From a checkpoint of a small masked image model: 6.93M parameters, num experts 64.
Rows from block 5 of a small masked image model, named by matrix and row number. Rows with one number within an expert belong to one neuron, the router's apart. Each number is 128 + 24 x the weight over its row's rms, rounded and kept within 0 to 255. All counts start at 0. Numbers have three digits each.
Before each expert's rows are labels from the 100 images, of 14976, where the router gives the expert most weight on average: "colour at peak" is the nearest of a few named colours to the mean colour under the peak. Only what is clearly more common there than usual is listed. The data: crops of objects in photos (Visual Genome).
# router: router (model.blocks.5.mlp.router.weight, 64x96, trained with AdamW), inputs 0-95
# gate: expert gate (model.blocks.5.mlp.gate, 64x48x96), inputs 0-95
# up: expert up (model.blocks.5.mlp.up, 64x48x96), inputs 0-95
# down: expert down (model.blocks.5.mlp.down, 64x96x48, transposed), outputs 0-95

# expert 22
colour at peak: pink
router.22:110160160126110118143135091111120149134101171135090145134097133122140132139148120149149086152145091113144106151154129154158123138170116161106110117109164116157147142162148094161118105093156108133147125099094123090088152136091158110103142169107101086162103112162125131130088135154132163154
gate.5:157083143116130173106127117139108168095132102113158172131203116110112154133112119136122134093136139128116147135105112124125139122134156100111119156124131152106082150147098105113152135189097133107131149123141195109164107117130116131115131146110134118078135120133094116178133157120103124094
up.5:125145118134133087111121129095147068109132127169087083118090109129151111163138142085127161123132175119164125135129152148113121104117095123154153115088133100156198097097162164110122126111154155159138099140120103138115119137133125111139123107121129163179134149098144143108136117150132158105
down.5:099135147124169155099112163110131119153134141120105085107092124122149133094135108138155143101108106110109136138099124145100140120150155096156104110101147161131096138068151149147105126158150131146179119154165097093131167123153141103156112134153110131175096107154117137138114121151078098159
gate.6:129106088133129108106138124123165150143135147147118100146167182142135133149134119095090111132103112139118141084177131151154135139122105093152108142141114138070101140099124129110127137154083166111087097131144119137195120149172149151143104133133104134083136131124142138122141165079108111143
up.6:105157094088139152141124139127142126162108120144169152129157097149136142116157125130090129104136134133166129102137148105124148144157098134168101110112054139076125158103113087170128133112130136130133142128154130081104114153113138141148133140145120100124150179096129138116143109065155139094
down.6:161161137104135110137130101144104145168109133121135159098111124153146121131116151113106126159132155143156120101110189113189109150118094115111125133132137135116142117145137113167109108111133111158122150082158102112108098182082138136127076163117111158133162079106162109145100117110098132133
gate.7:129092100061136146100122094130114148111134135152120184123160193107117116129117154149147128104158123165134155174129139092096109108092076130108139108143117139110125115113124107101135107135142134129117098165102116160139127140156082139137156122163143130106161175109132128100161142120152118123
up.7:121129136209124074104101162145130108141152157125117129119116083114129163115116109109104150144135152153139136117119115178148137140094187148120119124123155142077131110146112190107093120110116109127116129118119143139090153126105122111110166137081122108104115134169117123157172125113131120145
down.7:112141120178103137129113114129127097117099151105134103167106123170109119079101128095102119104108123117082133131146113138106148151153121132149157180130100138155143149175101156107105126148148116134119124125163133157079137100107122150134189120147108120132090136117127193109138111139171102142
gate.8:126117107142129108138125151141145129163121128132116107161126097166142133084133110115157114099133168147162115080116128129157119127134107121173123151147092107062123164154133113079118125080149122139128118171135134108145138126144152116116083159163159136107173110106111112096151132070163144120
up.8:109158125148139117149104131156143108139123116145148171135136143162149139124178101146077095112139090133143143079129127123127138156133091089113130112101117113084169154144144066089140134114115139145147179119142105146133145121113158134145092140090126154122175082124104153139137132098117133093
down.8:137142165175127100153138167101132101142105149119162141163095133161159118115087126098090073147132107140124152115146083146160130108135126116132134167151121140142083102138111128148110119140126145122171168140156117141096118109077146138136126122081170126141112104124150128106126131122125062120
gate.9:143117073132124163095093140110156072126143160159132134120146125127118102128135118120095127072131109145155130125101130117136111118153079133134134139143147124169098119111117094119154131109137108145113132168132102193175093116161108097103143119138135178178167153109124128132147150134128134095
up.9:120133125124110120109122140142142137114116132126099184127159109112139139124132126120187089138099162152126141136134164175120129159125110130125125139102073114103160120112119125167063137137137117166105110148154104116089153119118076130096161138136160118123088145110150115112162185086144114114
down.9:106154169134146136138148161136140149124132119123107139109119147107122116125139126132090076091117050119120150185134144133137102101117124099112120111138156110110127155127135147084115136127148099081113129171118133136131170128176153149145129139088137106167164121188105091126094118132146142117
gate.10:132117175109118146119136157130120110147181152163139088137114092138119123130101093082125151116143153129109144086089169121121145149112121091151126140129120102141119134095110110155150132172068100119116148158152152163125157113207139134102115107115134165137096109132119116117144092138128119118
up.10:140080144104139189099123166101109131123173162140125130104099113140108110119140133117108152097139082172107142141133131110124144117157125122130128167081137089211131125145128124143129114110102116132121148124131133160141165101167158145083109121100117111147081152134143116129108134117128156100
down.10:137103127149181156148149096131138136100088141120114135152134174156139086178163131095118126093130116084121159119128108121110148139150156127114138149111123175142080146119108142138133107135122098088135082116123152123162124092161160108116158138125112119115134145117129049113106152156139135126
gate.11:122139120118123139112161141150130110078138138124098122114139081126106123107116116107139177106140088114158110115128136133130159157083120158148109111146135157141144129112171187057147135118127116125139132101134130144147160146136134131146076105134148163069131122098133139121179177139120098104
up.11:154126105148131127141132119135114153124128157123106110151079163117155138106116195153174059114111106117146100119144131115116106119076145117171146120123144145096160109143120140117123127115128094149141158130137145155092100114140151162142117157152126120105095109091107142140128181085165103112
down.11:176155154136111144095132126125152125115110164127173127131094131107138193095114150115107078113127131158163106152161133112141120113139155096102105145156129091119131129163156106102118112132121143085176122123171132137123112124094079142132146161160128095148117079130117115114137157097123100139
gate.12:109083100106127140166114122103112122093080115130136106152089156163149114115126117132151108129136229141126130130123173164104117155116134123124150148136100117110127135121117127137144132162110117131119121126085122136153161132141061156167140095110163157158113139119134137110129142083136108127
up.12:126178120114126099127139124150162131197162154135125129085186079155104125161113144128096166134121038128144156131117096086119121138132100138119108109104132145130136108112111119108129124127128154135148161126133136112152104133111186135113096149165118123105134142118128131135116131109126143090
down.12:149133126108099119153135119093150110125138081121136134121077095128104145137120177123096160128139124169114173110163126110152115135143107117132169128115128137119156059126145147181144109160154145167138152067128146104138104122130132137100096100117121130130109087105177130162159142130112119120
gate.13:110135107135115187143129157173144118086125073134127134118106180126128150152104117124125127122153163128154108083124127135115134111075109124145142179063117141163137146137119174124101145089116129137136140131124108141158090097145113150119108130080144141115130127142108155157111095113171138118
up.13:129145085142155153172107138131108125121131116139135152116130142121159165129117129130140134155125079113103096116131146140123129098080149134124132139101119130125215156172166124108115107067091157116128141110122130131140086118137141102124159142104123123173136130181126110113148073131125110092
down.13:184116135153105113138093126129118112131086183070137127164113130136145132128098116139124145116131138134141105145113160098125111110109103136144151116108076137138130122124141140121099168119161196159105090105153111202159109122124119167138125108141151094113146115124159146115132119112124110094
gate.14:106101096133139131138109132121128113147108116153138128107194095141122127126115147146097152165126096140177149147125136123128099100129103133139139138129114140152130097131082148119163128135109182113139159135108140178145087119157140147132075124093130141147171154063115152109122085118087106144
up.14:127127121112132099149159131118111104151131100134136119127094114092109123161156098153077153149128148168158111139126170167150142131179119109092112089135106112115110145191141139171137154145121126130146117147098112122160111106132128114158089136086101167128084116100118136089140147164137095121
down.14:138151131120124107135149068102083150139159128147094148090162158114097085143134174138150169156127121137114131154110145132105143128135084139102101162117136139151158118135179131119120147125097110131123157097080120113151124129132127127124117094132080145150113078096156161106126167161136140113
gate.15:137088059179126119092112167141125151142141111152110141129125145143121131106139125142137176164099116144093103135127160098145145097118122144086144133139106113118150125153092122107120140121095127090138110150161136140152129104201102112107082112101135136111091168146132147126152141116168139139
up.15:128140145137123168107158150133138147123133151102121121147111095149152110120122164131156105113096138089104133105102132146133126188142157086148114138120113144130070128151147130106165106162162126124127177151079130157122127126098130125089155127123133107094097098073145159119165156131118097090
down.15:121174109127141126120138119130118122109115115161150166141123157098130163139128137144065130178117184132136137115107096131104118113090085095114134122121116154106152167164141107127127101150148108097149172103112092116129133115109105138102085094090155157144131165133095156129167130143140119166
gate.16:159128153116108143132164131111137127123084140134136125136127143186120101144076136086129135106151159150105095106126116170126095125115086097105133131147118150150098153133104141122120106152142183132124123168130142139154123083128099097112088105119171173121171155088112155116096154115123140144
up.16:114155084115125129133123121145120126158173168121138131118096105135119108126131097137132096121110139147165104138149124118124158147152130158111142093142126113158119113082114119113139132084163098110125123103095149095204115101178125145162131066127084124140124135169132104122167155167136123126
down.16:131114092078112123080129146105147126124104144134104136171140135119138139131128124088151149113117113135158130150097130098138159152097144153112134126123076091161203088122120135094123129166118174119111116116143082163118149143137184127128112138137122121151126121126128137149157076176125129106
gate.17:116082112152112117124142088136147119082145163110117118111136144123132117093076149111085093134084161127101130092123115118130152120107169135131146121155135158156119090141136173143132160149082128104113145142127128190160150099174135135129146095130144126119142150085147165133133144113155098136
up.17:144110098113153143128121159102145146149100129130179121127124162097107150137129123118105156092104103146157115155157124184125142075107149070126130122147126114100156123125102104120142103132116152149144126130149133139144126142057122093066135131182128146154107137165116133125118091170129125126
down.17:105117101151117121080147147130104115120183116138107170130144111134149085174151093160101151141135166144124119111151092099135164123101129141115139127110128100092109109096134161129087174108144135165103109134109115124124156106133108129157141140119164094105169160164154111136142101113165104102
gate.18:140111122169097114146145118135137147082173100118097134133108144135105134106125131144133178151121150137101116091125126087139136081109105124116149147135156144113162121083147142066134148146153115136128142139167205163150160101133123141115128073131099150105130099117130148108101129097134144122
up.18:153136127147142122134149124146157144099161103080080108127071142131146119164140132140093139133107141123098133096125129148150140093131124134166134138130195140120149117133156170098113159104118098163119160132159169144106129134110138093119131084114080114120137090099143182132128090104124121119
down.18:145115128137124098066102138102160157132145133121164123146114135104102103118162124101130117087142114142149158147139116125135102133147177085153096150165134106144123119122151069146149118106115110156124089144176169148141153071078109118103149141112142109124142160150135122147127126116108115167

# expert 51
colour at peak: blue; cyan
router.51:153162137090137126136150113141105142179094141125106153140108180140125145157125125170132114161152094092142122135144119152151116098147094081119110110118158117142145161143130109153102092093165092129143158104095164108106122131096158101107131139105101115157099142135149096145114162099111156157
gate.5:130099106130127140095135161152148155130114124121135128154158133153086079131099149072103190110116117115120143120159148150138122120122122115142161155086069112150132109136142134113119089121144111155157153126128098138164122148150135110089115124144093154081150144145158149153114166111110158085
up.5:120078107127096163133134104138094154136143140127149115118098141140112116148157096133132125086125135137125122131134114118137140113157147167195110130160097126154114122089093050107173126117165146146138153117128108181156108140099102117122108139166119167133135150136114124106076151135118140112
down.5:135179120074176148151110101107097168134151112124122084167054119128141103157085145116140138116127148130104117154132096120161136108114098138108143126170138146127142130158123107089149147101117121157138106136153130097105169126133159142084105142147153135129119140143123155097109116142141088143
gate.6:128155075144116127129142147099094124093096162149103142146135172151098099080084147142128144098167155132096133157155157085151127098121134170145130139141105141127088111141185117119112129135128112106090080143139137131101162127153130159145126150150129127081118129136132137147122121153150089101
up.6:152170096130117118132173100125130077110143147125180108106163140071139051160150118107121149129118110117129131117152143141125142117134154168121150136138108128130133155133171110139107107146069127142097109093130186132133106122161106129122119140117115133091121115167134131110137138138164094116
down.6:144183120124096136145115111097157117070148138127142102134106141121177116114138089104118099113131159145115112130164140138149156112124083152082120146162151147136150141095133138125100106143089149172113133138085148145124135127173069135119103140167125141098137138131122121125174122124119075144
gate.7:099099066203111127121092100129109139131156123143166123128193125121115132111082131147122121146144087129125122118134135122141156116171126098144130129146115142124149159088107153106141157138104087102117131120083129120106102128131137123132090131166107103169169119171132130133157114148153151134
up.7:160122169078139118148143181134138114106127114113114137138088154126136120134175148139112098134124144099114102122132125126139119130121134158110118122159143119159093102150129108148142138139119200149149143145157143135173110098138139143129102104044143096094106112109140102101088153156105104138
down.7:126129102111185133103110119111129090137078130152171117137164126100090117125104175142157127139107176121159193145132130111135133134174128121121176161106122158140116130102128135116138111078151084130119095145132130076126126126135119164109127129120142137128147078127146114103125158102107148109
gate.8:135160159128115136139140157130124093174094108179135139100136113132117101150109090116093153092133082114133135158144171127113130149142138107121119126116084127087134112074143153082138119156172149149132135155107151151160129131127112155161126078137183142080129136125111108119104115139151116118
up.8:124147078128122131129116123116121156114136105112114104115161100129088104100117144109123163124103187134131131096127130106154158127162137132063135158133139148073161159140124118110125145128162120103115132157055153112172112156150134149097098123129125117150165125145119142132135167091120170133
down.8:067088133130156136161135120145129161124132120086131129142151121099140145141117156129107105105149170127185141138125156120143172139115131147106122165126125170104157104110087139142162120123123140167120117156104077156119110146090124149086102120106132099152112140173113101132076122138093119126
gate.9:097136132054122109134138141150072143142072122115145130137123127114132123129146114172112147130126129075138122130128130157123122130098145072123178141126108097096136133115155104123129118115125159133144149150152107146169141147055116133143114156141132123170114108140127155158123095143120190122
up.9:160111123191125156132108114106177107101189138140121123119132125140127128123116138091136112123131130177114132143130123095136143125159116184139093123130142154172132125144109144136127135139133100122109104115095163101095116110209124113113126100124113120078142149111125107107136163129140065120
down.9:139108111087150091121148161159082145168100098080134121155110149121105124124148153116101150144168118110086158122115151132103108113091192102109136121135101114118127119101102144156121102153124154087132116095178148164123178160137142135106118156139166157123147120120131135139121113111148116120
gate.10:110102153173106102123092168152088151133153117128125101129172108090099136106109159172122102114134172096135129101113144129089148131154125114146164128121156140115131115088161110130116159145105104140121129144134174083125111118118104134139122094121090153185141132112138146166127176108116146104
up.10:128085140145113141123114169162115142124148106101140085134105121118135141129112099140114102116153163086135116107081147090135134130135136142128183145131133121141122119103153099152142121132109112131122170117140162073140114112142101102180126081139077161155172121125132125139123173144112187107
down.10:126130130140120125146072112116161138121172167147128133166106127166143145091166120118165112143126133144117107121150096106124146074152135105119112093139107138158133158113158143127117126131125218087125140096099104106092182115095139129163129131116146122144096127129159105110111138118105122104
gate.11:122126103106088135125105134124163129182137211114129116147110142169115112102106144105086158117123127178109137156125137150095130123124106152147131113136147149101125108130117154114164117117122067121129144125136117120154115139143098082106118085183158140111106136168124144139148137132138136076
up.11:119147086149162187149169121089185101141099130113107106122153165117122137119101147091125117109137142126114163167101148142176128118082155135142107142125102144150135082121109181142161126113110147138119090116134084156096171097138132115080126139134136128137118117109126122103121126148114127130
down.11:145088091143157183126108086094134139133120087108126120141117130076176085152118113148171121130104159117125118104145139138143155129147130150134135126155126119134135100143144079124128109086112100116124094118118167140152083094161144157150119133166118104092113141100141150124167130146149160161
gate.12:129132112133116137128152112119148161142145135168122131121140106115116103115192141126074113156130122120126165121137143157108149141070088111089129133119073129096107182106127119132089128131114099135111106123086116107165121144120117124098098179136129179128140119149127143154173125173143134159
up.12:125085133126126102125151100146148156133167136138121126104116114091123115137165118148102052157118155115142135129104140132123142136071125149088159105132140141106101150137151151102094132119116068134112127147105131100173130154131104099094152169118136099152131115156145144138144110163138154185
down.12:096096145136138100139136124129114075160155128130121155140134107108159188161136101156123100101096110125183122132153148125174102147110172082119158121123123124107106108126152159127151120100108142124164121084174117107178106126098124087146161134136132116150129137139127117122121124097120152085
gate.13:104136112128142165152112144087124142100124134086122084133136105166110134142102112145146172132133168088124122131130100172169136133126128076145124124153128095121152164093106123087143129143129149096143176101109127131123140156131170159067108135148092119102136132146116108180122121103142119159
up.13:141142116111099134141141061159130101123190117053113112132113167131130111115157105108126103115142183153145156099127145105131156121075141108113156143096120128094135137134109108122132139158100179131116124082109156130124100137122157140125106128111139153163138158118146144129128137103139139169
down.13:097108143148133123160099137149168153153135093083130038160087125151135123131105145123124111133104150154092109158164149141125114140105094159098160126122180136136131128121145128108145146117117153149124116117088133166160101131153133144112113107136123119120068112132156139116127112162105111160
gate.14:126109116106114102120100143150153180130114142170142138116144115151101129135150119122168181122115121120119080131126124113126107135180103155096132126117103099107163123112113086099138104109180134134133093141097131154114152125086147140125163150095146134110115125134132140158117168078143197109
up.14:106128127097127104132120156142146182124122164169133137115171113139100141134140116103173168120132101114111080132120115118120121146188103161104122121104086101123159129116107084123131117115171149132135087149109125144091144124086140150110142156093154125121106141132133140150119156085142187108
down.14:124185131141111098107148118117157126133094151137092096126097111113114111130118118117121082186115121127155092130166148114160114143147071153123119132124105121152168137186141115160136142142084138103114109122095160110135113081149129102155128126178143121125094124102139171122145128121157143155
gate.15:146109129127121136107099139172116099109135102146139133125170132129102150113104138141119130090103150087142171127099152125081099131114106155128165125101166141115112129108115138123112153114165136115123109108175080148110145142174156150131142182095119130141120139123147155132098191092073132116
up.15:143129130130135128096132131139162145117155106118133142146173147140130132127114117134147149139118107097126144112138142091127134133130140102114086129123169132124155084139125066047137084148103108136123145169100131153167172113112109143138126167148092093152109152118108127074112126181109141150
down.15:127147112127144110115076099092101149138158089095184173098121139115101130136125123113118126120173160110133133131117154139133109100132141149129083103141149123123154153118122117150131103058157125107115116132106121138127145169121136109085090154163124117134121125172176157132167148153106161113
gate.16:167184113104147163108142112126095144172088136103122150120148158132142130122103132134109108178127102139146141148157139136143152061100120089098125106119157140156131151157126123121125114104119128117113143125118162121152079109121131112084075148120094150138113183132133106094157136100136152134
up.16:086091136153130096149116135119122112108170106128138091134109112118116148135164115133139151077124138120114136123099113120100120193156170172176130154133096119092104086094132117142128150149097156133138112158154104128126165151123111144163147120140181128135142088122116131140113104158125078122
down.16:150072100141088108081119158124145104132179122162153110149142142160128118127114132173124151151103143136149100102126163114122084136092083118154147160185177086105120103110120135093127116143116095125109151124141157113163166113145121112141150138114137150108138101120119144138146149118099116110
gate.17:135088104117125142124110165133145129157098108142155131122136123090083133131119114179111169138120102105108144153106141106122126108140171106116135133161108132113118111122178115150131103121132130136146094124163126162202113123160101091077147159127177075125154108121117126110157137103154137106
up.17:143190142135151135108114160144125098116114133104097085131138127165113109112121151075112157110114136141117142133151128118104135146120110108146116143118160141124169173130105125093122148146125154103116179116102121076104123154158170128143119088149048154122101136148148149130085142136125141121
down.17:128117133077113164134132170161161139098087152129109072132100119161125102135134110103130115120118148127194106145115204132115146148146111125123102155125092139131127161130103112121141128130129129148109133118132081158114129194141124120118118132105110146128123155132107105108075159122111157161
gate.18:147089106160132125116073103133133147113092110122153114122100113130129164110155098105110096129099123140131125148139110104107112159149130126091146142175164128137133102119134116131125116158139092108144140152115158088119172141157157149144165072110148183160140104119116132151170148081115098144
up.18:121151136107110137132162146113110107173154147133092144131144122148124081169094149163125190126144160122137147116102151142150137092108125135153129115093083130125125161120131137116135143107135160138112126096119099177132093108088094099114101181149101095096125143117143130113092115170160141109
down.18:132136131117124146138148113178131136132112070124106150138128137143113161122110118117114114130163082109133113107160065171104154127144111122126125122187149113096137096097183096113143146183146144088188145131114114109103140126086119096140141109142140172131136112141121134158139114107123117124

# expert 32
colour at peak: black
router.32:105156149101101126154141104136166165135094159164100152133114123133117105149145163145145100145163098080135115111147136147146119146162096140119101111114132114145167159142135092162138103107161098133152155101097124102100137134105161089091150160100099097142108120153129142154086166129132153149
gate.5:110155116188161139125144145127172128088112140170082114112111092154113150154109109123087161129113150149117132158115105122087141123165154145163099135150106147115108112127136152123139108141112126163126142158128080124099107133172062145124154137122143120131086123128136144126124098144110072130
up.5:112143119140147175109125168152178109102124152164102134106148108145111113134124111124146145145136144124129121117143124113091150122223125140102092143120120143145124152097128089111153127120119088132130126165078087117101106162162138140112130103119075092133116136152133132103097165141146146120
down.5:142142187156123116088099138170131113160124097109156084158138108130116134132132132111131157101137155124157146140123102118116157125128150132097126097174126135110138087089140078098129118153137131166097094134110121131094181131144154120149166096147109107163135099151102118144128129125101078161
gate.6:107118071137137116134098093180120158118121135124170122151187131143154112151106145118127079150130170148120137126119126095121155142151138174139124125145103151156112142133097138074149150156104143115119147156111123156120122149136136105078093112085150128090144084130130133118125133136140105075
up.6:110115111104088120123147161134107110177106124093135136118092110129125127129147134178194109129123173157124132122124143128101108124072150161122150124129152127129141114110115113132118111110141098109097141171154104119135116145141085146182154093117118109095083142154129150122184161109146156113
down.6:137130141109112159105130116124081093110123124175157186102121115087142118170085113107138128105114126096104120102103186133142100140142074140152104102111104108158168132135112091132156107121178085114147121158156138153135130151120115147135113170123123146119107165131154154117130139139149142137
gate.7:111125084142132138121147175143168124106144128123102139135165107126129127138118159127113095130136141127138148098111146129135123150120127168126117154127142141128099161145130150116120114150107103122130141167113105135086072149163081132126145064177137136113161097081098138104128180136116060142
up.7:136158179142117106145118095119068169164095122110159115109127130145132141133139120131152166103133140134132109155133137110084129129128166123112137097142083122137158094085126105152113154107121135129121145126118134159175134114094140153145102155081120131134110146159142092156135048131131151106
down.7:106149133117112112141128141093103120166082144153110109102122149116140106154096097140131131162097117144142085170151116128134090086130149102171150132117142111169120123135095118142149154116102117165146114185118162131139096118128119100172112109143135096140106167164149139146107075121157153101
gate.8:102122110143108118121104093138130112141131093124105102145197123094161127129100135111102169154121121157150156101108114140126115162143080169137156161107147129083155088119152131136138148165122110110135128105175110116094142129115145126137102113128186153113176147106124145136146097089099136129
up.8:138147169192115099126114085156101134124118100111165111136160141144179128156114106095103116136126147141167131106118102130147108154154082126107146123096161125142136108143153105153142157151133071121126113116145139088087191113146163104148103123133124121094153123108137115129145128097111132107
down.8:136098130132147115143118103137080136127128099102126122145092091169135152103108114132129109131148168167139124121135088101177152150139114103156184125135144141097129087122144126154146136145092114109130138119163140074170152099122138134096119145133153161138096104131137152146188108094093118102
gate.9:156138120110121167122127093129104134099120142096125116109156147112130131099116126149161094160139162150139135132114125151086141106155136152190125143100096157167075113167122134120094150137102201126130137117113145108094155127105091146146118097118147128100145158116119113128157103153103082147
up.9:149141114135086165123140136135088148098108160129156105108115123139094117122149110119171131117135185116146129126093134116111138142180112136169125153136099127159125117124136053157132116118116128117101097152123150131067120133157130163169117123132127182096108136095115153108134118101148163096
down.9:121174136109105126149086121111108110121114104146134132074101093110126095125140114108147099120190124128152121166103139116144136130094143117124134119164096163114143118093133183194105143112107168161090100116122136156118124160138131170140132168140115143152099133168105099127127126141120105128
gate.10:118146114123127147133099120136105154104149179126115126118154131107106115117109122140095124115125180138100120112090123111118159127193163150142117128173082128135090138138104130108139122139097142106136124146167116175170109156132131149120124166115146119131192087091121127109073081129144123126
up.10:152177114100129120142124089136114157113098149131073155111129139149102116132138175124083143136130152112098123132141133100126151132210133180125126115173082141131117149111123122093137131136166160120131121144100126105127113164112138124100149171078117108139121110105119142122096086151149129132
down.10:142125137126157101138139127157135190166139111136105077107095134149093144136122161141114154124165107106126138133111083096115145160140131148123094107146145156091104109068145132142121129106153110143078142126100122129094180121134161163128138135146143117134179097121102097152099129154132096117
gate.11:135076176103139121161109110166136112135143148089107125140121151153175118120132128130119118170123152140162125137115136126112136140118099201147120123111089149096126124146137185118143154160136146122130146093094129111147133107065134120121100071126133174106157141121129110111102095115114118118
up.11:135126118103126155124153130128153115116134088131081166169140128076095123130143135132142112111127124070095111065137125157129149140125116173108114148139108101074152131096164074138130111126158128147130093131146129124112137122147086155136159148162153129122120123103121160162125143137162129178
down.11:094118166121156117086133142137166132124140132125087129141118117058136090126096198125114137131123091116113149107158157116127123135116116146105138094145123152099149092103156134181141142155118085131139159166122115122100126136168124170105136155097109168130148114117149126134120084155109127135
gate.12:131148154130115138146137111101131121139133066109134114151148126122142140117153116146161160133160113156104121079138124139094124120158110168084137133109139147139101115122137189139137117156121106092147129164147132129114152105122093148093098118147174136051149142080105141129154114121128076142
up.12:124095111109157124113118113166112149076136167143114146142152084127086134127094170096115062134123185115130173162122110115139154114079158113151098135132116156136145133153107111093114149098109135137115130122124120174150120157112158125088150134124119133156130119177141110146099140126131148121
down.12:138146084132162129091164137155119144109145179110144134126125100148097137129109127120111110154136162085160129124140142145127153099109139109106080151161134151118130175149113097109100128069099132164140081122102141182129111110076175101117122129170119125138150122146146118124108141110133154133
gate.13:147143163154156111116133082131129129161161175084122125133132129123135119134145138118121118128103155149119177140135116110151132129038142127113118083114168161116107128116153112167129131157091121125100117121101111082089121146066150141118120153144150157132142131140137112109114104146095152163
up.13:105127187111109148145173119139080114160113133097147121114136154065132120133175148124134109121124145109106126115120142131112149143130162124080131126138136121156115119053114116129144133109118116131129121165118144139157142150093154112093101169106135071147134142166136127126090112149178149112
down.13:100123111146099144124110094072128155116107123135104105094141130150121093099142107132136138127120122190135136126142111132151139134158137158098202161165096119101101123119140141109125128173120135107107115158087131097181104143131153130139122097109134160113183120138138119139130076139159146150
gate.14:097135081079150102129125121136139133180109074103119129135136088149145104154128138133110126138150115107189153138105130150180107147093138129122156122134114133085094135161141185100143145150104118125133128103120105172113116113134142097129104149112189116149153106126121132140146159094134135108
up.14:141125158174131103098099140134147139160141127154177108121152128187136114157113126124109158130129126156165131159114131117152122117133076104108120113103176135169092156114118174111118128136140078148111121144068146131092130109155104129114108118125098120106125145112129124117166160089120096089
down.14:123103098115136117146096135147126094089148102073142134166124129152146121124155102130147134118121140123140140127100139147109105106087157141160155120116120113103140141128107166117091135137142212126120145056204117137133125115112131125162149128138131118137126095133105109157150156149088118149
gate.15:119103116120146136121130123125090167155122103079115113146119159069134154112129134133156137114105196080113112126138150128107129116122157173123114120091099144144185090060140098167127147121122162118121119119169120123143153114081149129121111132140130115135132146135128117116162131157122168149
up.15:141087126103137131118123103147120163135131117124102135143149146138133130100119123102129071111139153072102102115143112130107142151160094145118148108130111113073158137083138114162142129146161177110130113134098096154074164142098183119110145123135137136101143119157139132153151156129128193143
down.15:120097153124126153098133130139129121117167166109106088099104153098129103125134138109112134099131108127126158163155106098126158110134154138124140136134135157100121057111120139188114145135138121088145114137116140112079157143211100147105129128176155147140142097161135141122115120145098102125
gate.16:135157111137125125113134160110131115143150105115116156135168120141098146164102125125139175138138085154149120133151160128110127073101122140152137149164123154150103139095104168050142151128111107125130145112090158166126108131114083147162138077158116138165119114125117153120116097100116100099
up.16:144160105121117088110117134111168116168117105105097157127143130197110136130156116152133180148126084142159111126138143098109103110107150167114166150140130143137131110094123146071136086106153108093093139127089144139120083128114083154146122133128148140153105135109136158152126156113140145111
down.16:126146133146168128123149184105126152155153102137122112086165142124094128151166144121131140135137112122126124115117155144093084119093124130119078126106131122134140094111066104148110118125162121144062100123138116117099121170141106137166181118090120125132165128137162135138153178131137106114
gate.17:111163138161121108171123115128128158150128133108086090106142113177137137128125141121143179124152131125149130133125144109125125131165161163088123116123089151088116112117137116101135162113103157113130151129048104110146130135125138151148115075105157111135154163175122113127119079150132108089
up.17:133073134103125161106162132135133094124150102117136141135094113091123129097116122157121108137128137132106133099123108130135118094077100118137141146130188108176129101148099145095123105135099101125136126126211131140114128123152106146161134151196137117125118131105127144154181159152116118142
down.17:133119133093134131137154100102138131114158169158163156135143155117122118141129163086143105163157127137140125076132101108142129151134101128135129161123092097183121145160090158120159084126116122083134147108122120085137136171135149117118129165100154158092159134096103091100111118087125122144
gate.18:147151115146173146097117143141144112115174112095116136113139111099167120144141138120113118154100116119147171157122162115115153108142156136116118147094141148155120124141143177152104123108091163130138122115132161140121118143181080073068120152112118148093123127127123125065100145118125085127
up.18:150138135147123125133154127131157156059137118114118124105126149105122130126152138076150082085120154092116122099120110116103143180187136173145120123133126122152145092092110103199158116134130131150129128152116128074092137122142148149118129137114124134136152120113124118138135112185141087114
down.18:135189157134139080126143108121134132106112129133097117109068136109118117123109119113122087106165116118149133141121119143152123157146148118123133108116145140130118088161171150199132156167130148144124089140104118145100116109149181119114127110120181149129121068117130127140133100145119079147